{
  "model": "sound classifier",
  "train_examples": 184686,
  "time_shift_ms": 50,
  "n_mels": 80,
  "spec_augment": true,
  "targets": ["pitch class", "velocity"],
  "hidden_act": "gelu",
  "stem": "single",
  "label_smoothing": 0.2,
  "loss": "binary_cross_entropy",
  "init": "trunc_normal_002",
  "batch_size": 64,
  "weight_decay": 0.2
}
Rows from block 4 of a small sound classifier, named by matrix and row number. Rows with one number belong to one channel. Each number is 500 + 50 x the weight over its row's rms, rounded and kept within 0 to 999. All counts start at 0. Numbers have three digits each. After the name is the row's rms in percent of the matrix's.
After each channel's rows are labels from the 100 clips, of 14976, where the channel reaches its highest value: "top examples" is what is common among them. Only what is clearly more common there than usual is listed. The data: single notes of musical instruments (NSynth).
# convs0: first width-9 conv (model.blocks.4.convs.0.weight, 144x144x9, each kernel summed), inputs 0-143
# convs1: second width-9 conv (model.blocks.4.convs.1.weight, 144x144x9, transposed, each kernel summed), outputs 0-143

convs0.0 071:553515459478449523564536412505511390492602462521540500507504574499596544447525564477585510519555537462531519429491464563531483515531354570499491536526459469508462514528592543476476514514377554391533484397526495440499563427487530527530520536395488509425441554542575468562513463519448524518513562502492439473469595497493440464515507468459496413595526514506513527568539456465521554539434516552486524539590493458498476583482522397513627
convs1.0 094:540569530495439488492522553539517478465592501530491473457546438508530493485541505469412618539584436614575468426397435529596568535453428469452402641422509586475530490521489477524506490466438435519529437416514486550483433432493476535542488508481452493527543463501453551538467538471525563568516446523468569464561526390459555458524430564580606471445468488419515518480498519520479607486532492472431509492471422576503537483502475495496536
top examples: pitch class D#; octave 7; note: D#7; note: D#6

convs0.30 101:469450560444408553546538528517484441466545564505398524580417545504588479515544429460529515536490501506503539448445526482467550468600563494447474517459447517459546528463464445456461450385583501512487523457449510535525487410422498470496519503454507507474533423555429405447402546491510544447466489416570536472430600556538420548421423453509480562451452467493470543464548558535506433541435576543534439481478504577468414429479578499417515
convs1.30 099:520545454535561499483485426595446573514475533524471452516570523522486584514508547452523528410535482530584521346494517552558503484556516502387515497486468421498531471496473442533465490463574455441429534438555415444524506585499384536503505431390476459538490487522489409479459531482489459549559475605492532492616493560544518454444551504446542493462452610501591572531469503558478539495371499512557506555468515447494573440508520474445506
top examples: pitch class B; note: B3; note: B4

convs0.134 079:526512540460436468496480355500448408527540520480505474513485487424546502480525512504552562481489543499469511484530388519563414494486355542513473535527398417585480568521547492484401509472312509472605477449456480553484537515515505527550555504422380512422450550489579453573507478481523456481466506510474476443439543434471479530455539506517494454596502462469549476483456479499504500560447523492457488532526497515400533642516511467529532
convs1.134 125:545533512481474477500512522518511475477618514480514519495479473501535514502624506494353641547564381514531492486396416536574531517448364511474460661440525599530508446503477486468457487474409453516481386410490501521495461447466483547535478515525514526521539438494453516562480540492567505537502428494535569491502534409486510470512470558518562520429505493445519523515482523518505587511522426509403433492456424616494533487508513474511537
top examples: pitch class D#; octave 6; octave 7; pitch class: A#

convs0.51 093:506468533490467499500501557500442426449573473544440501435435556483543506456595467457551541511502470439529475480455585439453553507578618448499531564478450573503467542447479452433382424413573538449492594401502486468464415436377526446459541518439509538504493488504471454543398453506571539498544533497555498474523555558466463482475442470492477488492432491427516544513531493485530491472439546513440493477469500536533397415422519568381595
convs1.51 088:465511460509512421491577440531519478606345602457444458514585442566444469573431521469534513441485558532500550518535475504573475527577520473476584466413440483470473521519498488560510437506536543438455557489567518465524427497584525524531432491478505512515455470497542490587438550562513501627532522563480558526489462523431431413501528556390545453505438518558562459457547534552447451526426502479618498483475449505570578438525535463489450
top examples: pitch class D#; octave 3; note: D#3

convs0.54 094:506429509391462467457434471494557364495548521464482500513385411498591565490577459458517508498470539493449518452519415482486507488531494479489503481466413501571526583520507417405481437479507447491476444481515437507492443415463416506527426510440491533488554464488544413437445446513597503364489507439477468499482555469380448529480478494465426504510480391453534470515572540488504517515418549493474495436486423499420436487517582429437555
convs1.54 074:524530548513581549461484488540512575471598494511556414574493472522583481465570581495468514510566477539478536447495396530517544486509505499488499539478406463514580460362553489493402467456488501445533462523627457451511529492375438508485443507389532562511533493451518393480563535439543490463514509525545569481529562392460592474388568563559558483512507524482452535515425491489527453490557509496565424571486526502554553522504458448481569
top examples: pitch class D#; octave 5; note: D#5

convs0.143 107:488427546451427492433413486513489414474575548483504518530414417500599528506589437479564529540483512473482513450458486459487542466536594441498510557487424509562534592544484431425477401427518487502514512462533448508466422435459440481513445516423505548494531479508542422426406434539562526407521516426523463496451578517365483543463446477469457495494508425453502512531562565504500472521398558498499503483464469531425417464529593470393535
convs1.143 093:503576510568617516485494496554525576461477572480524423572500457562472463491490628498469500481578490570545494417480489565560512495525517520485536504468422408477539502415526433516411495435507481430491511472641497461482537518400425477451448506352502548500491482496543404482563533450533480491532516554538594521525473446440507443370579572567542464539501591524518504518491508531537513445541557497555456591482498495548569485505513456440526
top examples: pitch class B; pitch class E; note: E3

convs0.47 110:439483513503430475542564451453455475385475525479503485462495552470469423529481566529527471525460436476445507423460434488525426533533495496431474463488426432534362412548574543471477479390476563515524486481452555520518524371509514494483486529460458424390390537547543492517541464458500500499441478473500442517461464497539479487530534495505473442550538422509544441417368390554406494515425459514455504439513469546493456434471400412444528
convs1.47 072:479537517523484498502567507512507422500506494513493444503485423454544530513604530531453584468515390538527425493401482510561445459483515550369473595365416478512437405485520516447505493357517495497520554363530561500480471478468546538459418505523524507487500511485519530532561577501549447505486501454489557452436571450415509454404476544548515503474523591498500510411504534445474552478510470476446413501436472524596570474522525409427512
top examples: pitch class C#; octave 6; note: C#6

convs0.90 099:476482529488469494527467443524467440415539571459533434497512475517520460511534577512581487489455435457455534470482472460506489544504571528429380542464421448552459505580595542458435464404509585491583489441449447547498529427494566464529398441430474503478377557523570445490542445531526529525522475489516414486475532498394482529570519485493513474540574424497513476486449457541412458552445490507494552466435528565360486442527485414385514
convs1.90 093:481546437563576445546470462479502478561473561532465424515487489549510539580556527462434536444538462496514450516518509533564445451554481523351523505340418423548473436464530554427468523468526504462479550416600531493451497475449570561490415469526512486481573476520504453542533585496541430481486511444474554514450485512485445429470493606537510525478503602452553450488462519555444562453486489504495471490417509464617496430486497389386528
top examples: pitch class C#; octave 4; note: C#4