python train.py --model="sound classifier" --train_examples=184686 --input="log_mel" --spec_augment=true --num_classes=[12, 5] --norm="batchnorm" --kernel_size=9 --label_smoothing=0.2 --residual_init="zero_last" --beta1=0.9 --grad_clip=0.5 --steps=2800 --batch_size=64 --epochs=1.0 --warmup_steps=140
Rows from block 5 of a small sound classifier, named by matrix and row number. Rows with one number belong to one channel. Each number is 200 + 30 x the weight over its row's rms, rounded and kept within 0 to 999. All counts start at 0. After the name is the row's rms in percent of the matrix's.
After each channel's rows are labels from the 100 clips, of 14976, where the channel reaches its highest value: "loudest" is the band of the loudest frequency at the time of the peak; "top examples" is what is common among them. Only what is clearly more common there than usual is listed. The data: single notes of musical instruments (NSynth). In brackets: how many of the 100.
# convs0: first width-9 conv (model.blocks.5.convs.0.weight, 144x144x9, each kernel summed), inputs 0-143
# convs1: second width-9 conv (model.blocks.5.convs.1.weight, 144x144x9, transposed, each kernel summed), outputs 0-143

convs0.15,100,207,192,196,193,155,198,203,156,200,171,191,188,180,221,202,191,162,192,122,137,193,182,204,245,204,281,150,216,228,217,184,190,145,150,236,188,223,163,150,201,178,170,187,224,251,172,215,180,234,188,138,193,212,176,209,196,170,200,149,191,183,107,240,228,192,183,227,180,158,165,185,203,149,198,190,226,152,200,168,192,133,237,190,174,184,180,187,204,186,200,158,167,213,220,135,193,217,209,190,174,166,215,198,195,197,147,181,216,174,201,164,181,167,191,210,196,200,146,194,226,195,213,172,192,179,201,158,182,209,151,217,208,188,177,147,232,197,171,170,193,165,207,129,233
convs1.15,093,219,210,202,216,228,193,187,240,197,219,219,211,150,142,217,192,217,178,172,227,170,196,203,225,185,147,203,198,199,217,197,203,229,184,215,176,240,220,182,177,220,141,222,260,220,220,194,223,210,185,158,157,169,237,208,236,171,225,234,200,226,175,167,218,177,233,178,180,228,141,240,196,140,178,204,262,202,174,244,210,185,223,189,181,212,252,166,164,207,209,242,166,206,170,160,197,210,273,205,193,178,246,186,172,262,138,179,187,163,228,182,202,232,185,178,194,235,266,215,239,150,166,226,212,191,202,131,201,210,258,182,255,179,201,138,208,228,194,195,207,229,160,177,220
loudest: 2000 to 4000 Hz (33)
top examples: pitch class A# (43); pitch class D# (40); note: D#3 (33); note: A#7 (26)

convs0.51,118,230,224,219,229,196,222,217,211,209,231,256,195,232,214,236,209,224,222,240,226,223,234,236,216,228,204,235,220,194,228,236,226,219,234,224,222,226,225,152,230,221,208,205,210,167,219,237,257,175,210,208,183,230,255,223,186,205,247,255,235,230,240,201,255,225,204,117,236,185,224,216,204,231,230,255,224,236,198,229,227,184,231,246,239,239,233,219,249,210,177,226,220,226,254,212,208,208,230,211,191,239,255,233,212,171,226,225,220,195,216,209,229,212,213,240,220,226,240,255,241,249,238,235,239,232,229,242,240,209,207,214,229,223,214,219,215,236,241,237,237,225,210,197,239
convs1.51,146,160,169,234,234,226,186,180,211,195,234,184,195,245,222,188,156,164,178,161,201,162,204,171,182,242,236,178,197,226,156,231,170,183,244,173,183,171,187,172,201,206,154,225,158,181,191,223,166,210,154,172,184,206,229,190,244,182,138,225,150,198,161,231,158,223,204,197,179,221,164,174,190,183,210,221,164,242,294,226,235,161,184,186,173,224,220,187,204,204,232,210,180,225,201,161,155,176,175,225,235,143,166,240,177,257,163,231,204,152,180,198,215,241,245,172,229,155,228,191,175,212,226,225,177,216,183,161,161,223,229,218,250,242,214,174,255,236,211,195,186,228,228,190,178
loudest: 2000 to 4000 Hz (29); 1000 to 2000 Hz (29)
top examples: synthetic (66); octave 5 (57); octave 6 (31); pitch class D# (25)

convs0.27,106,208,189,220,211,167,208,225,210,199,125,191,197,199,209,223,194,142,175,138,200,218,186,181,182,222,217,147,203,228,256,234,191,140,186,199,211,157,130,173,195,200,211,207,260,282,208,208,195,233,212,198,188,188,188,159,200,192,145,151,164,187,144,305,192,220,206,226,201,170,219,250,217,229,142,156,138,157,185,213,214,211,214,173,170,187,163,212,145,212,224,160,216,226,204,179,213,183,205,178,185,191,198,167,202,225,218,199,219,157,204,175,166,215,212,184,222,227,182,209,203,126,180,170,205,187,169,200,191,199,228,216,187,184,199,223,269,206,180,201,173,182,247,186,203
convs1.27,101,175,211,166,232,211,205,209,195,215,239,166,144,191,212,215,153,220,227,154,173,256,221,154,139,201,193,193,232,216,247,196,192,204,191,217,202,205,206,208,207,217,132,238,253,205,223,201,176,222,200,178,167,217,251,147,207,190,214,202,195,139,187,167,207,154,193,177,173,212,244,280,221,267,231,172,189,235,205,198,200,196,220,144,178,261,237,242,216,208,188,214,215,225,185,177,230,183,181,206,214,188,222,234,159,205,221,231,162,204,194,198,204,181,197,184,210,252,197,269,225,242,250,230,268,204,230,173,215,197,182,230,231,168,200,241,184,152,192,187,243,234,150,165,215
loudest: 2000 to 4000 Hz (33)
top examples: guitar (50); octave 6 (38); pitch class A# (32)

convs0.143,110,181,226,172,165,156,200,178,194,221,168,186,203,171,186,174,210,210,187,211,157,204,178,197,219,183,241,184,172,245,205,192,232,172,138,225,155,207,184,174,225,173,195,209,189,202,139,216,192,217,236,154,196,213,192,222,125,201,190,157,147,186,123,209,144,192,150,196,146,158,183,140,185,150,174,125,162,219,154,205,193,166,193,207,170,199,219,169,189,205,235,209,200,187,223,190,171,199,211,187,164,225,172,205,201,193,206,167,188,134,191,213,166,150,162,231,159,165,162,177,155,165,202,183,165,215,175,157,158,188,209,191,174,190,228,124,173,215,184,179,194,172,195,169,246
convs1.143,075,235,262,225,201,254,217,178,200,224,159,230,148,193,204,195,246,193,180,219,210,165,188,214,211,188,211,223,209,189,209,195,248,183,262,222,187,226,200,158,155,172,259,206,174,201,212,151,226,196,265,169,165,170,139,222,197,208,217,164,141,169,190,188,153,192,191,168,146,222,209,184,169,163,213,199,182,157,239,171,191,172,187,217,180,129,157,172,212,219,226,172,231,192,203,210,161,215,199,169,257,273,200,196,220,187,223,207,192,178,208,260,210,232,200,237,149,204,198,174,203,175,165,178,183,158,203,183,194,200,205,238,222,177,183,193,269,188,255,178,147,153,195,175,208
loudest: 250 to 500 Hz (36)
top examples: octave 3 (97); pitch class D# (90); note: D#3 (87)

convs0.122,108,159,186,167,191,172,209,241,207,205,161,208,185,193,249,174,167,225,172,109,218,216,143,218,247,165,237,212,161,193,218,163,191,157,134,189,230,140,141,146,193,122,229,227,205,252,212,206,185,240,194,186,172,198,157,214,199,206,162,191,151,203,181,291,217,165,187,224,172,184,177,176,229,215,162,202,213,193,176,189,178,195,165,224,186,210,193,210,219,214,218,215,223,208,177,227,213,183,208,223,145,182,183,233,217,208,187,176,134,190,208,159,196,237,224,231,237,204,181,174,179,213,213,170,175,208,153,209,200,214,237,193,158,201,188,206,238,196,180,191,145,182,212,177,267
convs1.122,114,150,184,259,208,200,156,251,156,168,258,197,160,218,192,171,116,215,185,161,173,239,263,187,212,266,173,160,189,175,209,260,178,210,228,203,230,161,195,184,189,235,134,207,201,183,209,188,204,195,212,213,159,200,306,195,216,216,177,225,169,192,194,171,202,172,201,171,177,223,184,214,252,261,195,210,174,194,213,183,240,183,201,180,186,191,212,261,186,240,194,167,231,255,191,184,237,195,197,198,238,201,205,183,175,249,188,238,227,191,177,200,178,194,177,232,201,215,230,247,192,198,185,211,192,205,161,218,224,185,167,210,182,221,185,198,200,151,172,183,262,235,158,191,232
loudest: 250 to 500 Hz (56)
top examples: octave 3 (96); pitch class C# (49); note: C#3 (48); note: D#3 (45)

convs0.109,107,190,192,208,211,160,228,196,241,152,195,159,182,155,243,181,198,205,191,152,218,221,171,201,180,237,195,212,198,217,205,224,212,201,105,179,174,194,152,157,188,145,252,230,230,241,203,157,206,227,169,165,182,161,205,171,208,227,243,233,176,184,170,240,157,205,211,233,161,161,211,243,196,205,183,180,229,118,178,209,220,170,157,218,176,207,190,194,169,176,221,214,200,206,128,262,207,218,194,209,185,218,177,203,170,254,222,136,170,187,191,185,195,229,212,191,232,187,207,111,168,198,209,194,183,203,152,174,203,162,198,191,163,245,173,212,241,176,194,200,152,192,173,174,169
convs1.109,116,177,213,197,236,201,184,186,181,237,172,176,164,152,196,139,234,189,185,223,157,194,228,172,173,229,241,180,214,215,140,140,223,194,196,178,181,219,193,183,185,171,202,134,180,200,203,239,211,168,192,190,183,256,172,145,200,236,226,109,185,172,189,232,157,221,214,180,204,221,224,188,200,204,154,209,213,269,192,207,147,182,165,190,200,191,189,176,216,196,155,185,191,207,217,255,229,231,142,156,197,203,168,175,152,151,213,214,230,200,200,213,189,192,214,177,198,187,173,157,144,206,197,182,179,216,186,175,223,258,247,237,214,181,202,234,202,194,244,205,240,182,225,198,101
loudest: 250 to 500 Hz (38)
top examples: octave 3 (86); pitch class C# (55); note: C#3 (50); note: C3 (36)

convs0.111,123,226,222,219,223,197,226,213,212,218,228,246,188,244,213,240,215,229,220,235,228,217,239,234,218,228,206,238,223,191,219,237,233,221,230,223,213,227,232,157,221,219,207,205,209,159,219,236,242,170,212,205,185,240,246,217,202,213,247,248,239,231,234,203,257,218,213,101,239,187,221,219,200,236,231,261,225,240,217,230,226,175,230,247,237,235,227,211,254,215,181,239,225,218,243,221,211,201,222,214,187,232,255,232,212,171,234,231,224,198,225,218,230,210,208,244,236,208,237,249,239,250,235,228,241,231,225,242,235,217,194,212,227,222,206,230,203,229,240,221,244,224,213,198,226
convs1.111,163,165,169,226,234,243,189,172,209,193,230,189,172,233,206,188,164,172,171,168,201,170,194,172,185,233,235,190,201,225,163,224,171,160,244,170,193,175,188,146,207,210,164,232,167,175,202,213,177,201,154,150,165,204,226,197,244,167,139,216,161,189,145,220,150,218,206,182,147,245,173,177,201,173,201,216,157,228,285,223,231,152,171,189,188,222,217,193,204,211,245,223,186,215,186,163,142,181,180,223,254,155,167,246,182,248,168,225,196,177,185,204,215,248,244,171,213,164,212,193,174,215,217,219,175,218,163,167,150,210,222,221,251,240,206,168,253,228,216,194,184,230,224,160,188
loudest: 1000 to 2000 Hz (30); 2000 to 4000 Hz (28)
top examples: octave 5 (59); pitch class A# (31)

convs0.133,089,178,190,219,164,176,231,214,197,218,182,169,228,180,239,200,175,147,183,123,193,219,178,210,178,198,235,201,188,241,201,206,196,151,169,197,200,170,169,241,183,171,217,222,235,289,176,197,175,227,180,246,201,158,194,212,199,199,167,177,191,172,149,302,187,154,186,247,167,138,191,200,191,177,170,153,251,147,203,227,198,201,187,180,186,192,169,182,144,145,195,147,229,230,194,218,198,178,212,190,237,236,166,194,231,243,220,165,198,241,149,183,194,212,246,195,180,185,176,155,200,181,214,171,201,198,159,185,169,235,214,225,209,228,181,202,260,202,175,150,185,185,219,189,204
convs1.133,090,199,175,143,215,201,236,195,195,257,196,161,190,163,143,252,156,249,177,165,196,226,144,211,155,180,171,185,252,181,198,133,174,223,189,163,188,179,192,216,243,218,209,177,221,176,224,242,222,173,195,198,185,193,164,163,231,208,192,186,194,202,227,182,195,181,234,189,220,209,228,237,174,204,222,167,171,216,199,186,128,204,190,165,209,176,221,220,222,195,174,236,209,217,168,238,205,205,192,209,205,175,198,219,240,161,233,198,116,203,251,199,207,225,188,130,175,168,182,238,186,216,170,161,250,221,255,206,145,178,189,257,181,186,205,227,208,160,156,278,229,173,202,203,172
loudest: 4000 to 8000 Hz (28)
top examples: guitar (73); octave 1 (32)

convs0.75,080,240,191,206,190,176,199,213,183,165,194,186,113,193,226,170,250,181,218,180,213,212,148,228,225,158,188,211,202,196,179,229,202,244,176,198,193,203,196,148,192,200,159,197,220,108,235,166,210,240,201,136,226,188,178,204,198,212,152,165,148,158,204,125,226,205,243,216,163,235,191,208,207,224,183,217,209,223,263,201,222,210,173,154,183,154,198,222,158,158,225,149,191,197,148,179,200,241,173,227,220,187,193,172,202,196,141,167,211,214,247,183,182,222,192,235,176,206,186,207,201,208,216,224,163,182,199,213,178,214,219,129,173,235,228,187,161,199,144,253,171,240,189,167,216
convs1.75,121,190,192,213,243,187,202,191,209,168,184,222,197,246,214,229,192,151,207,240,174,173,171,204,194,201,214,222,189,189,151,221,214,123,237,198,207,230,164,217,170,284,166,212,128,172,247,184,219,156,190,230,252,169,173,210,227,211,183,189,161,169,199,292,186,214,190,247,166,208,213,192,218,184,196,235,192,196,230,179,234,198,209,226,185,192,197,194,177,233,220,203,200,204,172,178,154,213,205,174,193,220,202,200,183,260,183,214,181,199,174,192,182,255,236,164,217,217,190,240,204,164,193,188,222,178,121,208,198,255,193,220,279,180,189,148,274,199,261,167,171,202,202,233,212
loudest: 500 to 1000 Hz (33)
top examples: pitch class A# (73); octave 5 (51); note: A#5 (39)

convs0.113,099,220,166,187,163,155,204,200,176,226,152,210,195,193,213,219,192,167,190,142,113,190,191,224,259,208,281,189,214,214,205,173,172,152,153,208,197,179,159,162,186,184,177,196,225,217,180,214,172,223,200,153,175,228,165,230,155,180,170,148,170,199,107,229,191,214,161,229,180,165,164,187,225,154,186,155,184,172,184,185,182,151,203,203,186,202,200,195,217,180,212,167,187,194,240,151,170,231,210,218,163,194,213,226,187,195,165,172,225,129,190,164,201,170,193,233,172,177,154,215,181,176,211,175,202,209,190,151,182,198,170,181,188,191,190,141,227,216,196,164,170,164,195,140,249
convs1.113,088,232,187,214,183,240,206,227,208,212,226,255,171,188,151,214,192,212,180,190,231,160,212,180,224,180,183,174,225,189,189,216,184,221,214,208,212,235,227,196,157,209,164,220,238,202,230,208,205,174,193,153,183,173,223,199,239,172,208,213,140,173,182,151,168,170,247,189,193,243,157,221,227,143,146,239,197,155,246,237,211,175,215,188,192,196,219,181,176,228,254,189,223,221,163,148,158,221,223,181,257,243,210,167,188,238,198,194,195,140,211,247,171,252,149,206,172,194,258,216,202,200,174,237,214,223,221,131,215,177,238,201,246,167,158,135,243,230,235,190,172,244,219,183,211
loudest: 250 to 500 Hz (39)
top examples: pitch class D# (99); octave 3 (92); note: D#3 (92)

convs0.126,088,191,177,226,185,174,224,207,207,225,195,160,199,170,252,208,186,171,194,137,185,224,193,210,174,207,248,189,184,255,207,219,196,155,155,200,196,173,174,239,175,166,217,212,234,306,167,197,188,254,202,235,214,169,201,226,221,194,148,178,207,160,136,283,193,152,190,258,152,158,199,196,198,148,165,156,240,144,205,229,211,168,189,192,195,202,181,186,155,161,215,137,213,235,217,220,192,196,209,169,240,221,171,183,236,255,206,188,206,223,162,187,200,202,235,204,196,170,176,171,207,189,224,188,206,192,183,189,151,242,203,198,216,219,189,196,254,209,162,158,191,198,218,154,215
convs1.126,094,200,176,137,214,198,239,180,212,242,199,158,207,147,123,269,161,241,174,169,201,218,147,229,160,186,156,194,262,171,203,145,172,220,204,158,188,175,183,204,251,223,207,195,221,181,229,233,226,178,198,194,181,176,156,179,224,204,192,196,196,212,229,194,190,170,229,195,211,215,215,245,162,178,225,166,170,217,187,204,139,205,191,188,199,165,207,214,223,187,183,230,192,208,167,233,194,198,205,217,187,171,209,215,255,169,211,188,123,200,252,199,212,248,195,138,183,169,196,237,206,209,150,159,257,218,243,201,149,177,188,249,183,175,188,199,215,164,171,266,222,161,200,185,171
loudest: 4000 to 8000 Hz (28)
top examples: guitar (65); octave 1 (32)

convs0.73,110,160,192,217,213,156,215,193,235,148,175,151,183,148,227,180,203,210,187,170,206,215,175,216,173,215,188,209,201,189,184,232,207,196,105,181,165,174,168,155,189,147,244,236,216,225,183,144,211,203,169,146,185,154,194,168,199,222,232,237,171,175,157,219,164,208,199,219,149,182,211,212,201,194,179,199,216,127,160,213,227,160,147,214,138,196,182,197,180,196,204,221,184,178,123,263,210,176,187,199,167,170,173,195,180,244,207,127,174,188,201,164,209,197,186,195,217,181,208,118,163,187,200,200,189,199,174,170,208,157,212,191,150,225,176,195,227,184,189,193,140,204,174,175,177
convs1.73,107,155,216,196,221,198,158,189,175,218,197,177,164,158,194,100,258,180,180,234,172,201,262,179,196,243,220,170,208,215,165,123,230,178,207,191,179,216,189,179,170,189,181,141,185,197,200,224,228,172,183,187,189,215,200,170,194,225,230,130,187,173,178,224,178,202,191,176,176,227,225,206,204,207,162,231,234,270,180,194,141,173,176,198,162,173,199,175,215,186,132,180,178,202,220,247,226,216,177,153,202,181,180,180,134,177,202,204,241,170,198,202,181,209,231,198,194,202,187,162,177,184,189,179,180,192,153,179,234,268,251,224,207,202,213,232,217,193,241,182,254,191,209,176,131
loudest: 250 to 500 Hz (38)
top examples: octave 3 (89); pitch class C# (59); note: C#3 (53); note: F3 (27)

convs0.62,097,215,166,202,143,160,213,226,194,192,119,245,196,176,243,221,183,130,181,157,179,207,181,203,205,220,232,187,200,203,203,220,193,127,183,190,208,135,119,192,193,212,205,201,251,247,200,142,163,194,168,173,183,190,162,161,190,196,147,124,170,172,129,296,203,202,160,224,187,204,196,219,215,205,174,148,180,184,195,172,178,197,195,148,186,193,170,210,167,191,155,199,231,216,215,182,169,201,184,208,200,224,197,211,203,220,213,178,222,160,163,203,178,221,240,188,203,172,170,203,196,167,214,195,210,156,162,184,181,214,196,199,188,176,205,202,254,188,194,156,152,179,197,160,219
convs1.62,116,207,152,172,202,203,210,250,174,188,255,235,172,207,193,236,97,229,200,160,217,212,190,183,195,193,174,177,227,208,214,210,141,185,216,183,233,152,203,202,201,218,123,212,249,183,199,237,201,214,189,178,192,169,236,183,218,192,182,231,200,190,184,155,187,171,217,203,196,180,220,235,259,226,167,237,155,182,197,223,207,174,211,132,215,229,237,259,204,220,219,202,251,212,135,171,208,202,192,215,202,211,214,219,197,222,222,214,159,187,203,217,163,211,126,180,169,195,217,281,184,275,208,227,261,231,189,187,243,151,190,230,193,196,160,193,196,193,165,185,193,238,179,190,208
loudest: 2000 to 4000 Hz (31); 4000 to 8000 Hz (28)
top examples: pitch class A# (59); guitar (39); octave 6 (33)

convs0.119,108,193,175,236,195,169,233,229,215,207,176,168,186,217,237,241,195,171,171,178,192,234,201,231,217,235,259,164,211,233,263,209,160,146,188,190,223,133,161,172,168,190,215,165,256,273,209,227,192,263,212,190,184,212,217,240,224,180,145,168,201,196,150,267,192,216,226,219,181,168,218,244,216,227,132,179,151,192,209,220,192,196,191,237,180,201,200,230,208,218,203,154,214,248,220,179,196,185,225,160,209,207,213,182,253,229,206,224,222,167,201,177,191,215,226,215,235,202,214,198,210,151,201,168,223,208,186,224,167,226,228,180,194,203,196,220,270,214,135,220,209,167,229,140,252
convs1.119,119,167,175,156,265,221,232,180,195,182,199,111,145,198,172,240,189,192,197,143,162,251,163,206,193,202,149,186,252,217,217,198,120,198,215,166,203,188,174,185,274,210,187,235,213,189,208,190,214,196,217,192,181,174,214,212,235,203,159,189,187,163,170,196,184,179,186,179,173,216,214,257,192,247,284,185,157,211,219,164,203,197,179,207,180,223,198,226,167,240,187,202,169,236,180,200,212,188,200,228,216,177,210,233,227,211,199,215,160,184,203,175,205,195,256,203,233,198,184,254,187,258,223,243,256,187,163,209,158,192,153,209,197,183,180,218,198,147,194,205,248,252,164,164,219
loudest: 4000 to 8000 Hz (25)
top examples: source: electronic (65); guitar (41); pitch class B (36); note: B2 (29)

convs0.134,118,235,239,230,239,194,230,215,200,200,225,264,230,211,174,231,209,190,224,252,197,229,234,212,143,233,123,192,220,208,222,244,237,219,227,238,228,248,228,173,231,239,204,173,224,160,237,204,235,160,209,213,196,196,262,156,187,168,215,244,237,230,239,195,238,229,176,134,245,181,231,222,210,197,235,208,208,241,182,203,239,185,222,208,253,218,203,214,161,235,148,195,234,233,232,203,159,198,214,205,184,241,244,204,209,184,236,215,231,170,157,220,206,190,227,193,175,215,244,257,237,228,209,245,238,172,212,242,234,217,210,206,225,234,227,200,207,215,228,214,257,230,201,200,208
convs1.134,141,134,170,224,221,231,159,173,196,158,246,180,191,269,218,166,165,158,165,146,207,179,221,183,216,254,205,152,190,225,184,227,170,208,255,182,176,151,193,181,214,196,147,204,157,191,175,197,193,230,170,182,184,174,262,229,224,189,152,229,166,204,175,230,170,225,148,186,218,202,162,187,191,218,220,247,192,224,217,199,223,144,179,205,169,229,212,191,199,174,200,191,169,241,211,171,185,170,198,230,200,140,170,232,176,264,152,239,218,141,152,177,203,213,233,194,225,187,236,180,174,202,219,245,163,192,149,171,184,224,224,200,216,259,204,172,220,215,183,173,198,254,214,193,190
loudest: 2000 to 4000 Hz (32)
top examples: octave 5 (63); pitch class B (33)

convs0.21,112,181,182,228,234,159,210,186,205,160,187,208,190,181,187,224,233,189,199,235,166,226,213,226,168,201,162,139,192,225,189,243,191,216,238,168,179,169,222,171,224,149,223,185,177,179,222,162,230,207,206,138,158,157,232,208,179,168,191,184,211,167,186,203,144,175,172,197,164,152,219,161,174,201,165,194,128,192,241,217,247,205,177,204,196,207,200,179,162,199,191,181,191,223,171,214,166,162,153,153,171,197,151,137,235,225,242,193,230,121,158,228,131,186,191,186,169,150,205,161,145,170,202,228,177,179,181,230,169,216,225,226,163,201,231,222,201,201,167,189,247,223,213,178,150
convs1.21,113,166,245,218,240,236,154,189,195,238,250,219,225,219,256,177,255,179,184,213,202,184,208,171,153,244,264,163,202,202,191,190,225,208,222,241,204,189,203,203,151,232,180,185,193,234,194,191,202,217,196,164,177,236,224,210,254,228,254,213,170,204,157,191,234,198,100,213,174,219,195,198,193,229,214,286,228,184,185,183,172,157,217,231,185,222,210,194,201,217,153,178,190,221,228,219,218,172,202,208,144,144,167,259,204,201,192,213,196,140,147,182,188,230,199,205,212,256,193,197,235,174,224,184,154,184,238,253,235,198,195,195,251,236,216,229,211,225,184,161,194,188,214,172,180
loudest: 1000 to 2000 Hz (40)
top examples: pitch class B (100); octave 4 (51); note: B4 (51); octave 5 (36)

convs0.56,126,223,224,215,221,210,212,216,215,212,232,242,199,242,206,235,205,226,217,247,223,221,227,234,222,217,203,240,223,188,230,235,222,219,228,228,221,230,231,154,221,230,198,202,207,172,216,237,242,180,212,202,181,246,245,218,201,202,242,242,241,224,241,194,259,220,212,101,243,188,229,214,204,231,232,272,235,235,208,233,226,187,232,248,236,232,228,219,259,218,179,236,220,214,241,218,200,200,236,216,192,230,255,235,212,181,229,231,223,211,217,218,221,210,219,237,236,218,245,245,242,255,236,231,241,237,227,238,229,213,191,213,241,231,210,224,207,237,231,230,244,221,211,196,219
convs1.56,183,170,164,221,235,241,197,182,217,193,233,187,185,236,211,194,156,152,175,169,190,164,200,170,192,226,228,175,197,212,149,221,170,174,254,169,192,179,188,148,211,215,165,230,167,161,198,225,176,206,148,155,176,211,226,195,243,181,141,209,154,177,148,227,156,230,206,178,172,235,166,174,196,182,206,224,177,231,295,231,228,157,173,200,174,228,223,198,199,206,239,211,172,217,184,167,158,191,175,219,252,148,168,235,185,243,154,221,193,159,187,195,209,239,236,178,222,161,216,201,176,210,225,225,172,225,170,170,154,225,217,223,245,249,211,168,253,238,216,197,182,229,231,167,189
loudest: 2000 to 4000 Hz (32)
top examples: synthetic (66); octave 5 (60); pitch class A# (27)